Rows from block 14, named by matrix and row number. Rows with one number belong to one channel. Each number is 128 + 32 x the weight over its row's rms, rounded and kept within 0 to 255. All counts start at 0. Numbers have three digits each. After the name is the row's rms in percent of the matrix's.
# convs0: first 3x3 conv (model.blocks.14.convs.0.weight, 240x240x3x3), inputs 192-197, a 3x3 kernel for each
# convs1: second 3x3 conv (model.blocks.14.convs.1.weight, 240x240x3x3, transposed), outputs 192-197, a 3x3 kernel for each
convs0.68 099:105100085176155196141167065159188198091088040199149153132135093161108119117124113155104135085120132097096105165166104130136136143083084117077117125095124096135090
convs1.68 114:169111131173139144130130102147138131179143158120090155158103125114142100138116154117132132126155158170185139150132157120172172140099143101115142123214164177105119
convs0.69 104:118186160150108075137035030180075132113161158121072121181145165110118159140160123107147167096121163089149133060126148102144179057110152068139132130112107145124075
convs1.69 100:148194114147223192157165174128153136089137119198135117117061121203126157148105151044073140085095167114121136113184146176200160186163210102127123152065062148120084
convs0.70 101:127180223152142130119143184067105066154101155125102125133133076165142108151119131113102117161032090092126120158123101157131153177130138157179147103125116074150090
convs1.70 108:118166176120166154073198145101108107114146145108110129168152157177147183204147089112123138130169157096126093136126115158187108074161127170146137178157079119112089
convs0.71 097:092136119113196098152090150112160107123134115102129094144105167096091111116138116094145072131147172124109087104110124131137143235146130092143079092104078097115121
convs1.71 101:172084096119129161069135186124128123176117111141127147136073118164116179146106123122114148148126105122117111112152096205190175176142163103093139165170108146127161
convs0.72 107:123178073140135085148109121153126071072128144208093107108128159155130152108083121160120171131131154178160115156119101135110124160099104112130119125185172142120114
convs1.72 106:179154200193102071122138083143132116146146089153107144119109127157143178142146162096065108151116082117110155111145118170167134132084100225134086097147167068132161
convs0.73 098:144109098152176132146089099176132100156085105150160141099139234107180137104144089148131109148087095111080116118116120096140161112114109186152166130181112101141112
convs1.73 105:096154117142185132172109101143121071149144138147192102121171108199139127147145131149135109106109112152152089061164158106119143139117128154135147085137176144136077
convs0.74 101:130108212211118115177140187174145083105204068129112126124112117138192064129087135139147130097131136082148160140129110140093130146113088131167139100113167102148170
convs1.74 118:189156127160102178188096151119115117161101141171087133154125130094113091161127157116133134119094152134154103101144145103152134124092135134160138142188145113139113
convs0.75 105:086125100076102116121128177114117101121078193043073116080144139046102140123128138192110139165161178158118160101141132122149125106103109081145167085091123136126143
convs1.75 114:125155166100134164104143125145091159184130172102121174120119145147120177146117149146145124111156111155120117076097107130138102046088133215130098182134083125124058
convs0.76 091:129129169123153022088121159116114177208136189151162224166095150148123159191148152170153111116101076094119113121147062109144093110154109125151131107154181086115156
convs1.76 075:092129129139123139162110117089087068085142101071126209183136141166115068149160116172129088126167107195159157078104202101090135147128104120102105150083157145079184
convs0.77 091:088098124104141141134067166184179114183171134096111124150116197088103134175209126109101125120114085114128174085109094157126086105117085158164124101150105134124128
convs1.77 081:117140141066117113118109157122145079097129123111109140071097115177158154120136186172134122145132131185113148064112255119119173126131099121154119121114120121136101
convs0.78 100:085118114105162149116095158170113116186136089080112164127058099160171153163152150080127135136112182111125138143094114112095144092123111105164134138121121133129145
convs1.78 092:103187179092158108111167160141126150180127116133151157166222159135120112103146147184158115074117133083070164157163102143168127103192134129061145064134126106098062
convs0.79 109:080141172129117153201139137142094092141131142066170198098137237162187148159070065125150102115136192180192138106097093144145144137130122151124122148103114132104114
convs1.79 106:119181122170098212153157119137137077077146106128162136111143118120140136112141179178151143116071112162159121076153225107091099103083093070143124110125108179134062
convs0.80 089:082115170052092143178154131092053129095157133106105138083086136112151118129098112097106173103089093097108138129121124127090138192085113092107168112158104111113088
convs1.80 092:103142172123149153096125145127117159145169128118124155156138094165116130151122094150138133110157127127133123152130100171235211140212229170141142160109045172125109
convs0.81 109:157070140087070082110156149100132122092165120087131093113120147081118111125106103105111137131133116093108150138118106125109123124140118125143129156149155171125128
convs1.81 115:116153122090141108108123152140145144138133133135151101138173173100137134144142130142119133122129148099109140146125103108117131105135133090090127127121102132146174
convs0.82 101:118121127139152106090098112112151119070110139099142160160106144107119118103175134111155081136116145117086135125103158109095200151151174151148115139156111111152094
convs1.82 092:127205122165169160178179113139178130149101102125129150053106119165142141129179134075078111175129153159157171113128157116137189140170158135142112133149120105108090
convs0.83 113:136125126189128231180104122122168125156128103117162105140158132136097156125160133115172129166170169074136111109100105140117134120098146135088165146132177150117172
convs1.83 120:181100112181103159123109133147168112186170133087103124163112098159128111129116131152132121159106120139113144162098100096123116151093173078126114191176155112124151
convs0.84 088:126146154081086080121120115084101157090110140135153113162101128132074132124146144125107146129135158103109105220155090163141139144151121162078169120110117154114080
convs1.84 074:079016117112123133131097097143124129145106172062152111188187215230162177164115109189175110100130149192153152110114063159123141160052109088121167099106143124123160
convs0.85 086:126051190145115105103072083126145143170185108128174096115182137180112134112129147184153119113110123153134085104085069085094089080130125088133141166125105122116180
convs1.85 075:057096127085157116106192137115151127128135164061102192164202121188168134131149217149146135226179137135087163118127173102095142155159176100117129098145128138103053
convs0.86 112:120191095160073214044170062170151179185133131095081127134106110076102080172133102130117113138105110120115154149110125140092108131148137109140118147096184158147141
convs1.86 118:145191119188025115154136086148152184131097111117140162138165177113083107123162112082149128138167122136122109121110133128045123175174166157160165120152127088111137
convs0.87 097:131120094182166116203177149069181106141101059097123109063136133166133143166180189112139182119167142107161182145116174170124131130114094078122147098111137126177157
convs1.87 094:145126117088130163148123204177185121176179170140147131088119131105109153101140081131176000145117139159151204114156133161114118133109103108146120203154112089094099
convs0.88 109:116143109124131055186212062082186175101172172106142119112181159083112168149119053132113132143107078088095102129100122139148142114152137120131137125128111113116119
convs1.88 116:165088117144104136133130138100127100102109128133151142120124158107122146158130155164135135139155100121149174122114154104131150133100052128141162136126137174175171
convs0.89 093:141110103119144110117125061178081085092141158100162134118079076172150139168135154068142167096116120184132163155196163139133144151187157106137085107103130141096097
convs1.89 097:153146190122167109091097139164154117176145140143163121146119103114167114118115205091126161093132107135134151119129095125098046122124119153164054146149108131140150
convs0.90 089:097150100146113135122138089202175237091087111139171118155192121122061137178168175187089134105086148164110139118094122141119122123094112164110139114154086167129089
convs1.90 078:128121167102111177094101084119102137054124120029108178116173151181142177123190123163131108175171181146132146099084151139110092193180143118117068109121152146098091
convs0.91 097:152139087109103162119080138140142151164134136145141124135187165157138128091158165125129113120167112090110145075120094088103090091114158136147130129136121135158148
convs1.91 093:105099088128165141136161162180208142154129188163129190033132101158154143136059175128073075135161156161151134073111127097120103111137150122173107111177116147167154
convs0.92 106:062102083113168095086121098162064147076088142116128113185162095172145097145129138145063105158100173191121150085122127103143142107113109130182079119133122082130101
convs1.92 103:119125081145197154130100105198160182114154109133174151109169152140133150110104069086082121166159152163212128072066058125129168100115106148075073141174151110150117
convs0.93 107:119100135111121159097146080157107151077184085191081062098102153167077178137166137092075158055137157152198214122077073148111103175145132068136123142089097080139132
convs1.93 113:181124171127102098143136185149128119107111142095126131116169156170150106139160178120147152096112121129096128133139120131125139129159105152171064121101074112143132
convs0.94 102:142200119175151132156121160120119126121145129167108108069042103107097133201215187159106105153175096113133179155143158165125122107095110103140134112136145161136136
convs1.94 099:130157158107192121101162141156145123184146155198107160140176149142174143080177150167175229108076105134167183155151099099104099168130111123116081170142129141117125
convs0.95 100:130097073095088115151112096159144121130179159142069155075142127140144149099188105164146090188147170093131158158154144130156138129121139117144131132154158147151144
convs1.95 090:111107143105107115129140171113212136170159102125160165070153114112142138164084182123155058080131091172134095142110125137132147097105123118122136105108146112117147
convs0.96 098:126180119175250150100184150111061102106130099123130148146126083122093085125097136150100165111120085119126115186158215110060087176121150140145125103143133142154137
convs1.96 082:110107100096104100099171115112080106157115071153145136134156171116139056077146126153127154111135104137085056255255231228209194218230206174130114154125175092200145
convs0.97 098:201086095063117057110096164128166154092127164184169076119150111156159150070068139103112154131139137163140135143185131142128135125157157115145140134130120048140120
convs1.97 088:135143093155144121193116091125155188127153173137123144068108146095042136145152074159112152164131092128156146109147118096079089139118048137122112103174130076128154
convs0.98 099:089142114151161162144138044180076058085142104102162093104143108099139110127081101128122184127112165145123114120167112119171118117121120117121163163135124152132120
convs1.98 105:126171112135162059110137133124118102105157115120079141148111084155187129126163140123139165091117123124112092149124147136191142092120105102139220092084143077083187
convs0.99 090:191154163096108147145138124111104161148135146233110099160168143105153152194133152176130174145102072108110197065120094087105105154105108107091120131151156077126108
convs1.99 087:088123123143123142139100144155139153144134163028093138116088066145149175059161167110112099127133152183109154087122185096096109142121120086093131075099105110080127
convs0.100 107:110163104140115119097161127171131109129144156135137148154165153177109172178085079141102081154089105103169153116100096119111124117131190209123119123097086136114090
convs1.100 115:137144105127099143130081121164139132167178134119137125124102118141095124146101116138130110088150125139176120141100136121129146108150158130116153113156138177168132
convs0.101 092:166156083141125198134113117184104142196149107133180167107203214143137104187144114092128120144172108126136122122113154130155135112113092139132125134113121140155091
convs1.101 082:106103118066104122113136091136087078103120125076125098120154147235122133211105199118154175117146124150105141088158228104142128094098113136136153162105115101137081
convs0.102 104:120076156154114145085087076115120131084089115068069147108087132120120145126093092142140203194127172181126159103136117112127157122141089182174068119126096116121142
convs1.102 095:044060148108109233110063151137148152147120120090188104161092105154122168141091141097116086101107106118146144145106108127132166136169113096104067155089175142118157
convs0.103 109:155107091168132059158174135163121127103124164090067110115132102163183125139131100117122131078133091180167120137156107140078096156139122151141141119147145135140179
convs1.103 121:145121164129112133073188150136138152110135141146128161118142144099123140158091146176149152127142145171156110139140157153145123104091129095126100075114054115162070
convs0.104 101:131100133178104042096076137118182149152164150095133107130111125120116089147099105137095130099125115107130077087154098125141166079110115136191149118147119147107208
convs1.104 099:144147056171056092125092108093138098122144114102111147144127148180138114105129082135172130120086138103161150103090096104140110144138125130165112158190127126120140
convs0.105 105:142085104132105143165136152115173104193170126124161114106114090073189151140118176078058142143121180129139188141097162168144148115144120097118124114118149110106144
convs1.105 104:161152106137161124077116144179182172120143098120123158149122133139104129170158106170161099143113193182170196077153088084117119122139140156200116155130124115106123
convs0.106 102:140084081095099123086191103114119077148148114140110209123157138099152159128164114138108075138119125135126153149123144133107115156118126142070119118135137061127096
convs1.106 089:082109127126112099180104207098077066100141117108108153111123137087162129096193146149139128131109117140132094131167161131177099134164107138167115037123108109131070
convs0.107 103:138144140113146153112111155146071187115127167109121175199167113136121072149171115148098146113131157141103061101121159133127122117133145153137123154123136123183134
convs1.107 098:120065108078127130144152091204152156153128136061141122039083155145221218146097128126093075106117138138147082138112114119081147098075158157115143117154124158114123
convs0.108 084:126138083087100101109162134057090138092054146122076123117118102091114147141102130066190177141196139135126110119167100155161116086136104120129091148144131130094114
convs1.108 064:106078087100101125064082109090101094091129115104089116176139123201195166145114129209168143194187157166169163141130146161200187157164109100104127093116130120104120
convs0.109 097:117132154105096051103193094124113142117102110126132174104133199071155120116126062030185163038134147065148172128124106121123111091143095134139130118148179105169153
convs1.109 099:123091111205099147209088142130163135134141151092165136102095163092172100100087238177091108112175132151112117178175193115084140139063091168132098127156124132158120
convs0.110 098:166148106129119114144142049114155144097140127100177157206098066164149136143114067155097148158151103167134148140128127121101091182151171103094115129161100114162130
convs1.110 090:095129061129140132125123135134116118187114102194119108075141197077115174051145179128116072122158098166155143177175148156135139210154195169099095152154153137137122
convs0.111 106:086148179092133153157071117118152118112157130105111181076072134138115114174065106101112136186143147168189132161111162114125122107114144145089105120164071124102109
convs1.111 107:151091136081201136126131085094136146096134087109120151106093154116119177104133163105166163120105117126162115173174126158113126108108107117118161159140225104131099
convs0.112 106:162119144193214084153159167112097082157105143101130131111108105124133111133063142157130118119079125090132173112076145102113122135146124085141140181102172141135131
convs1.112 108:135179124072174126169164178105139105179131133112110159185104149193128150136047131101141135214170162124096098118132100162190140166210194131135165157127082132092081
convs0.113 092:106092196086096144101066090119104131118169103126153115139131092187129114099078134098162160090132159192202145068094141127133159131103106112124085160095121113127106
convs1.113 103:103108125149137094182140087113111110145125110124118102101124132113133134086106114149093096141111131146131104152108152139138161108122154173125126109123168086098191
convs0.114 094:157154159204110109130185180090091120149102120118255154154114072094149127132125118095123190144125168166128114138210151159146140082101106134166141162125158166132139
convs1.114 079:077124129117100076092072135144135123170158120114094122154087152154073082175118115159161173172172156130145118105129118116158161156144135170107148112180185107068079
convs0.115 104:099091033149143102117138112120150117124128084096135129131197091115139145121087127092126182106071103182157112103112186143083104158141160139138118129130138113154098
convs1.115 109:104141103067086094107070220122153114143147101135132080137134119144119152141137100199155062100119144149135137101094103103144072119164137136078153074150120103134190
convs0.116 101:168115182114114156156197138120090050159084108177081110136121133104120120139140146111127119096108134109095103116088083106144155128124075064094104092094106089132134
convs1.116 100:206168211213153148188146175121101142138099132136130114155101121168151120105155127121130113142131152123151095156154148184177159135149171061100175111110130113066140
convs0.117 097:132116058125141114052105113055089111165115110161132132097122168163092115146105157142172157144143119122101180095132144132109102136101155104150131102130130122125095
convs1.117 084:096071108111118180064085122147148098141148095191099134130141101077166097131169096134133139151130078130106100136163177118200117107114149087162121138137061057172108
convs0.118 105:071074065102095161169123111096174157125066122087111170096107096154106094162130161153178097168126179116167189177161166085131144137076108118115117132129126124130154
convs1.118 118:162127094126092061136111116153172154161142149144147151135204146105141159177109127131127153133100114140112149133138129132146105123084131146163185146135144094167144
convs0.119 101:120101113171188128103124114088080183134164132066105109188104061157128127138110109114099154116091059186176132133115133137126112111124135099108113151163203170155115
convs1.119 105:141134180129153080134067066132078114107104127099117104155132100151137117147095118165151127130156157140089108112094161116118119159146128092133154071146199118156097
convs0.120 098:144117100209108091163113146134166165156128137125100128169145135180147186118153167128102083106135106022104139081106141082131124142112136123134176092116127098102119
convs1.120 100:109157146161089121126131109117157036161112181147093166099142072173134162127219124082137096112125124173152136140099148140075145114139093080142095097148145153153108
convs0.121 098:222114101069210104130105164096162080115153136079109153116180103125125103158115086168122115138089045122194184116087105152096121167164140134146101126095086134134102
convs1.121 108:113152076153161168155158170140158127136131157102084158141124121067111111140115144167119150123122110132136131151120136150148177132093159066112134095147142084160121
convs0.122 102:121084176109061076113139105089148100089146156132116227127140153124094091178164160099122137145094076150144094108144153130137103173102119117147171074114186098107134
convs1.122 109:164110144206139116070106082117073120133100114131092142171079080165120101164089172082141121139113152156072138141164103162143163103128138167156084124110070145191206
convs0.123 104:150102115125129160173076129103148153113142102125096119106126142130153191100135137097126143125109125137125161143115135087092148123117135060084143103138159153096196
convs1.123 115:112145095097108093132118129155138087131144134131157137173119129106097157154102077140097066191185094092142149113112097123112070132108112100174132195169071127092151
convs0.124 107:101185122115134085108099151211062197095066084132103149068129105110137147129142152193161101150129111102159127192169149110118139135143156159082124166113130103152135
convs1.124 103:085120182103153184101148177156133119188150119107128097117158175089143127168073116122150095105113149122116134113116113114131115075071056111138105112130144092131113
convs0.125 100:126108186097150092161085119126159082117169170108106143143097183103144145102138183120128119167168128204130160117147139147163153158148164090114102105124123153112137
convs1.125 090:173103159132164103150093098128103071147128126145143135143104099148145146115066104144130162164159122161150165163133139202181099191175140074088055139173074112091114
convs0.126 101:032114075138083109117096120163127061072087186113156157167171099081083073117094093105085055105133132128146141186140115204149155144162159169154123095111112149153102
convs1.126 097:071109101021074034144114103138164171133132168143116132135137141165188152142117113138119116144104089089131069106108138201198212211207187192151118152219125112160118
convs0.127 105:080137100117087090094106071167195195140219194103149196119086033102142100172156189145169159120150149152128175122082082127088096108093089109129109167142130115131138
convs1.127 090:110129111130124113096145139192224176195208180110156214184175160083089098084136070163144170186145148198156234117097109059074076177157136105132102124127108097113137
convs0.128 106:179159167149121130152133160115080080071152077101083147106163135125123105110126144169108104083138101083114105152149104099101096076112114153186143143147098109139108
convs1.128 116:166132159142157143112137160155120127186122139139119124148096142110080118108100113127168130120146149161127125129137127121135145151190138098097094118158075112105097
convs0.129 100:139141110153142143094184171146111134195108106188143021139080125145158128115109145079105162171086090132119079112149089128137069158171118087103124106106141137099136
convs1.129 115:223172142171134136166136189108157126119115129135127137159172134100121122105148129116130102094147128141130121129178109161195164145189132082101157158089128126104218
convs0.130 097:131133113140134198136110234080183160129154064126081117127151136121129108112111090151144107142124101143076066128139104093121081139110099145111128113071117149079131
convs1.130 106:215152124169119097185131123102139095119144143083095137144143106080143115149121111146109110090096098094098131193148147153172174147128130089148164147128160102120141
convs0.131 096:181133137078102103090136139084166122157091132180057149112165153103147123097080070127155125104125131101110135145167165175104163110066079154094137089138143126117127
convs1.131 099:078146090126099121110133233170133104112158144048091124129086157126140131093107118101115131136148103164113133154146199140152167131130144100123159093124096130162135
convs0.132 095:166197221076157125062176132152110071139136107127157229155102158160133167138151139173128081128146134042128146108161150117159126109122128107130119148125076116146108
convs1.132 092:143111086107111114170109174136133074096140142159157110162138128104153162116154121095123173142073113151125063159201102165188169129145120169208065091158104118168086
convs0.133 098:088066043127090114162129111108096114081136165051156105103097108155112090136137135150143141091127105128115084166162187103090133071109124080122160132119189132178136
convs1.133 102:103093165086183147125109096129132101119160126120091152171103147120133146113128138159146137124127105134192089162177132154254184173192174153121144182133075176165138
convs0.134 094:137092199125111164084087104136100121113115148132104097142151133134117118127135101124133176110191151121100094062141165150159164152194138134123111138077080149130109
convs1.134 074:152072125112142103094080150040078095109143136129120086170151090189147162178115120166227202183153160105134125119158113143173175106157142078101079140137142127124135
convs0.135 094:142119142162144231121105158085116140129164104049095135146139143130131177146135108119108132108144150174138150124137106151157159180108167136147165101112148108106197
convs1.135 096:175107097106147116089158131095134118112124118107084099198148157129076168083078101125118111143109100138125087131129111163128173178139149109183091107129128064116115
convs0.136 097:157166146092184117119164137085208181098152168132075162113121155113136145142133137100198124103163143098153126154180154130146125140095103081158110100152127126160105
convs1.136 116:165150125162099122130112091083115099151139130146096128144159149161144111128176138128089091147170117139167137132167153104157110137172109156136124134152080079124075
convs0.137 106:119114195091172039114138127158143115147110136172134142141128169145130129163126077142121136128110114157079123130120153084105123126152145117043134137176059093123141
convs1.137 115:126072103083149142175105080138143144149156165151134094095173129115148129130175132129156109162133148125127166170153156159134116136133115166103085076100164146112135
convs0.138 097:077110140105182182085168151172108143083158221166137182129180136094133185069156121129064187140139114133161033113108156114112113131178112107155094122129134118163124
convs1.138 097:115100078207096122089108120148143102137161108104162138122180084149168201166162120087088058114183109148138144126094136091120097112117125175135109160130138158143128
convs0.139 106:159160096170083185138134107207064104139108090163102068133106142099130157142139075159175136127111132152104132100142108154186177089126178153115151125076122123122093
convs1.139 106:189107161186116162144121162120080122121092090145131149154125100197166168160123165128115138139154160162151153119144192196174165185162176063108118142091147166087141
convs0.140 111:114131061123087096127147026088101093147096079119145128103128100128118103131175115098143126106124116130117123112124090107090115084114111104098130131129084082153109
convs1.140 114:159072101163032079131112119137135126149170131148150119101122084200141143095176161117138136138131122147167146111103103136142131114123084170169147123115168141185151
convs0.141 099:130136140171130093190168129110139168169132172127133119159126097101080091129115179069131150111113110141147176073157143125118123111144128119127120113162111114136097
convs1.141 099:118149143103007087163040129120097090131053115151080118105135086140144121069130131180129111139103075097167109114136179135157120120076108148175167125135104127118103
convs0.142 099:129125175152152128123109104065105178087106149143065074104118099159101101112166146145158141134110142166135122160126154080162154136132143119122103172131155142126148
convs1.142 105:128103121100116115132070087096158129150113133129134145099103104125138131164142173130102142077145090125120173125106115138146136096121108134137125107125116142113120
convs0.143 098:104082186111160098100159097151131119117148105124171130096170115114058061155132114147114129185137189115175113139159150096141137117109141080116097143130126129125067
convs1.143 101:122190119159088078148137108100127094130144104108120125134113139081138137151120144143116151098109153091115107147129136139130152120119122130100086136179154158154167
convs0.144 102:164125094154129075161161095130128152154124107111177139092100091123107148065108177116142121140177151130177080146136130096113137107146137107102144114103099105124109
convs1.144 102:142158124083096103140078135110123167168147134094130129134064152120161108156137122128116158152179163088132138146102157162144186138145089121154171174154165090052170
convs0.145 098:178151167152202120146160136130174184152155152144172205174158105145084067107047108136146186176164166164154093133140175164184159182146094135090135150112119142144140
convs1.145 097:117147076135126088118080161148143112152082115184166201088099152127119133106070134164069147208115126132173087132106105148105083161138117132174106108156181122096138
convs0.146 102:141103144110093177124122128074068031074146058167154118167131132117130178117117108079145132078183114106146090132117135138125108107125084121097115103132174163151107
convs1.146 107:133142111176133076084095143123054104129131163140152142096151097097143129099132166133156145153133104111136120136115140150163116131118100172182063145151127107121110
convs0.147 099:158122154150185185162182156179052163151099081142154157112165181065115131183172160128100139096147140169104139124114112144150124140148159115127132113136087141152136
convs1.147 100:137155143139130101087071119153155127118178121119102115045084123136144107171118146145098122130111144169119152110135157138107031125117073142130159089122129129124225
convs0.148 106:144105179092156088148133132109099102200071137165129181134107076140137139166204118107102149141138114110123122132066128129119118112128143122136125133088079093146111
convs1.148 124:127184141145171145185126132151142096154107124097130086131105143160135132125120168161168175135127154147140110143095093165182169124108122046068118093151159090148086
convs0.149 100:157095116100150155129160155115143064147070189186121139159156117083158165098156140119113111130115156165166071194166132157113128143150079112125108083076133106096155
convs1.149 101:120138151109141134103164176126124128172171159127113115165124105142151147119182125113115087149132168134125136084132064074113115127093111166153060118137006104108061
convs0.150 100:132172136133131151084067161126104107174096143103150116145124159171079146115188201171134111121134104124153116118134095103138136115165103140087149110102126131118118
convs1.150 090:175110133115113167172179063100141091148122129150081107125056094156153136147119171160095126124102117139113131081128161130170167119146153096154070130078151102089143
convs0.151 105:119115132119095129149122132120138189087127126073100098159110150141081139145112135082053084101054018147069165127133126137127123107106098102147119120118085085125089
convs1.151 092:112062123125138118127128106109108141130115143109119130101138093161186109131146130117118158132141170151132125081104126060093142080135113074121072098109148075111150
convs0.152 099:142057115142138155084070095150102164198108160144166091077044059165129107208180224157179132192134112122168134181160169122126163136117118116117110167169132150107136
convs1.152 103:121179180127136141103102107157128123171094081158194180071166172141157147114186181090102159118100119186132187084144119078075162153135102125115072167127156151134119
convs0.153 105:116163093196098111112108086114137114100071113134127119134161134139127107148139151127166135153145139173127075134127129099135100073122106118127117108128117092101132
convs1.153 095:139137134123056137106037192068061107126119129117051182087082090169178094139163145146149111097134118137118136110103158143167080102107110088143085111131132106133124
convs0.154 099:082219144121137164100113159110072139117122111147127178091101087098070114182143146128113132099078123121147112144116156135132108154149110167129135132149133165130140
convs1.154 096:098118162113126114118087148144167113138169135098130125147122124185111149191135209168155145176175162159134153155148128076141122134141112118152103155115140136116106
convs0.155 085:115156047061134102065090063133144082086089113117116107108138166060095124131129124077115076135201177135183091107165163141195204095176128100093121104118123102114159
convs1.155 068:089108110149124106105102149097123123085119114090083088158142129141148134118119114175167165154153161136154155119168122170152148127171134097087104085098089137105131
convs0.156 092:145132174156140184121104093129149065212184099195178057125116123146141156116125099110136102139168117141156136111110119166171138128147164160128119128089155099088128
convs1.156 085:112117124168165134159148160131098126138145109102118111152109119149087147122126130195172124097141105158097089191152118232220236156151161081117163077126130091138172
convs0.157 100:108143095115161135121166180070153125118144174122124191122151146182112068058135105151140151191134190084180129111124140131181130151170107135142144132120147138100126
convs1.157 093:129162118156143094113108150151134164113155141141142146097130156149147126140113118011049087112110132201170152109120131144103072129137108172093126161133115133102109
convs0.158 090:074128135078114125109169106060103117046073117075135094120112070112100091117120104138166128107153157085093119163177135170188176058131107122115106117121173124122148
convs1.158 069:145124107121096098089100122104130107114139159124167124162152107237183180190160111147149143169183155158127156143184198168250223166178130108120106101083125126115120
convs0.159 102:086104154159100146053116100112174171108145178134105205152192189175118168134129098150149160112149139107096088148157149159124136113083093114143129132077121124101109
convs1.159 091:081109062149170123115082096188151131085136171097135111099061176136062159034114078128153090157175077151169114133112180134115133129197123093135149137156075162138157
convs0.160 105:087146126114093161072119202146047126085152114111156115147096109161158097102077146098123151114104126156118058113125132109138124158174127122115159173125144128088111
convs1.160 093:116129070138111016127133105116088141089133125114157150126150128152066136139123119134125166108105119122134135125139134165092087103103177158124116141101131136088228
convs0.161 097:120082077143226107149130150178110078131088082150092123092103171115075099094127118108126063136149109141129121133159127157108105136123130109156111147178154148149123
convs1.161 107:130172115156178161097030040140131129143122147120111119121160145171181143123133113123137093140138152097110114105116204120134143118118144100150132150143158106138102
convs0.162 097:068138103157111151120138130164115118156176160080195146154065190102159092088110126139153171137153158150185105115126189116153168089097145117115123128093175106125139
convs1.162 096:157108122096198114174134077135102110141152124178076197123121095132136056140111123114072066140092026186109106161187212170129184128110121141144101136141114133097155
convs0.163 089:174182154164124093144147134152135086122143089172162061181172180131153170149134177174161124152201213122065071151145119173148134147129126131168119125154129074107128
convs1.163 087:097117124106087073154135102156192097183134174141130197114110082144155112212140170152125114118145165120102130053132250138098136143110099071147146122114116115082129
convs0.164 097:134192113062163107127076098170170130168122174129135096176119157079146097088161153145193075131147130136112079138131185123113120137120141105123108117135148120104136
convs1.164 099:116151092136174135107162128101162122122112118161105159153142087118135086121150187094103145109129132146084154130100104126154083146135093206127068172170135126166106
convs0.165 087:126134059163133164101156127143050141093129047112089107147160116087111164184110162091096124138105091063080120105103086121142145113139154083141130078120118103137121
convs1.165 089:132140191152139114123099158138129113136097094099155159174130100112154157139147177160153123099124117180152108150120127150168108158187140114075068106112139130095082
convs0.166 104:164151128046085131131091145142167062088124184100143100195164236162124108137052106039079147071124162091132172127163079104155154138126106105101128139169098133135157
convs1.166 121:110097149118091090160137152172137151139139113162126129164057073194137109182128182101134145102129103169150098130125163103097149058094130117062074150078124191101081
convs0.167 104:161142214112123110104120103143108067088090142083080110084146094176158191131081192073079136092140128150163134127158128150147147126129104109121134116174152112151137
convs1.167 094:166105095114123134083161128154194161177133154081108132062079177077114095124175148154185084091102113144182232155086127138123150138170078114134145130118127091136112
convs0.168 102:105125065201146096180124047129130188138140129112075126157180153111141177119150145129109119159164160180126113121095141129143101108115160114136130068059199144118106
convs1.168 099:165235200104133123155135156141150132150096098144135152141136125114112130127124164153086146108127120139131118166174131157120128149144195131122123141173157113094120
convs0.169 109:157086107091136165130072118091149135120054112150190147081082195124164092185135040199153071114135092106158202130132137109114125112097143155092081126126103129125136
convs1.169 105:150152156139195167088140183183159121148156131092139186127144143117176164043106186100145118140157150208154134102149118110113094102143165155161119124130114098179119
convs0.170 102:164113130149142165096142152113130128138181074134130136095115193130133196148116196140112154157168098229159081108143146083071132131130151179116128087138116146163113
convs1.170 101:119091194087136173103161101146139132145133120076107143155188184084086177124119152101119091145094165135121144100128154123106135076078086159103145209086144147141149
convs0.171 095:113110127114116063180146137122087098170127113145131156106086061111116102115127097105158159121132131134083079134077131130129100110134098072078117151096136110097090
convs1.171 106:150120149178139106167101047115104075139122102166101107120102138134098102128096136140141168147171126126158170160109096100157145181120138140071095146135152105134152
convs0.172 103:139144192117109113082107182122116115165147140152152157147143150173077107123113098124128152045118082111110147117141137077093139128138181131141161099113086106145088
convs1.172 106:197127123158174190201147213157061127145139117129128101124119104123123090152125114115138157089109138135122097171119137161192166142190188030085134079120147091128143
convs0.173 104:187138125175002079147099137044049105103129151119152170144117134144106136133151155182070134193156088142085094136103151164128096117131086114147163141137149159153128
convs1.173 104:069141149080130106130121173161130074142136102144126129107108165096191163099077139127080106075121137086116153105077150145153155099134159139115111178104103149106169
convs0.174 107:109077126187143124157084164140133068113156138134138121196135055173142145128108132143174190098116104122076142112132171080124144143128163171138091107124108141110106
convs1.174 124:146134089167137111133145171127133131159151168142144119126111097144114164131144138119125143121140122121133116145099108166152141137142150061140131095100152106165126
convs0.175 111:092177135098136100168184164180101137143186174144100191100098103132126161076113125103113126102102151169132121131166158132136093121146063095108111139157128115127159
convs1.175 123:181133115161130138158194152118124136081078163135152140145120139136120129137157093164133116115173161137146139164110109140122086153145092129067101088094151148148156
convs0.176 098:158112115094120108105133135145166147116165089191159112173167169102111063124120120117099090132169126164142109102115121084146140154167137110142116144132095127075080
convs1.176 101:160167162137142050144075105101105082142178147145167146163137080118151117132170171096079112113079120176168163122096128162140125133126143100130234112104168150116168
convs0.177 109:175123129138089171105184140084118119122141188081195069125137157120090134116164133170159081139131110110174133096145144117133125134171084131081110083104136135122149
convs1.177 107:154096099200053091122113160125123100104129133110154149135103072151165163125142118130104129140115138131131170173142178174174161152165165124130079084104154122140151
convs0.178 099:092038099101107097084125187133160143112092096170193096164132119188057063172121094146111068112116126122131090118121082118149159122119123108110136090113092154114119
convs1.178 112:151116069108143089131108141133111067114149130151151127105117167129139133113113165086153090076119101159131143126082114111118089055087109105127208108125173101102179
convs0.179 100:132064115141119136167135176130141133063109073133153127098144128120132155100177133111127135118156138086140134119094107137121129126116144152109117144105138143115151
convs1.179 102:183106176140183129110107123129155151150148145126123156156136114113140152077142147104151135123120147096157113150112161109165106142130106120047107144134128163144058
convs0.180 096:084106127114184136113104108088134085075134133091112128135109138102100149106075105072151099102126142144095147144173086151151121168155181123095156159116137091100106
convs1.180 087:085053085097119052121111081102136081106133092113129092161154113148133089108115123092066117122119139105120118121103117123166197139169117172135139165137100120176150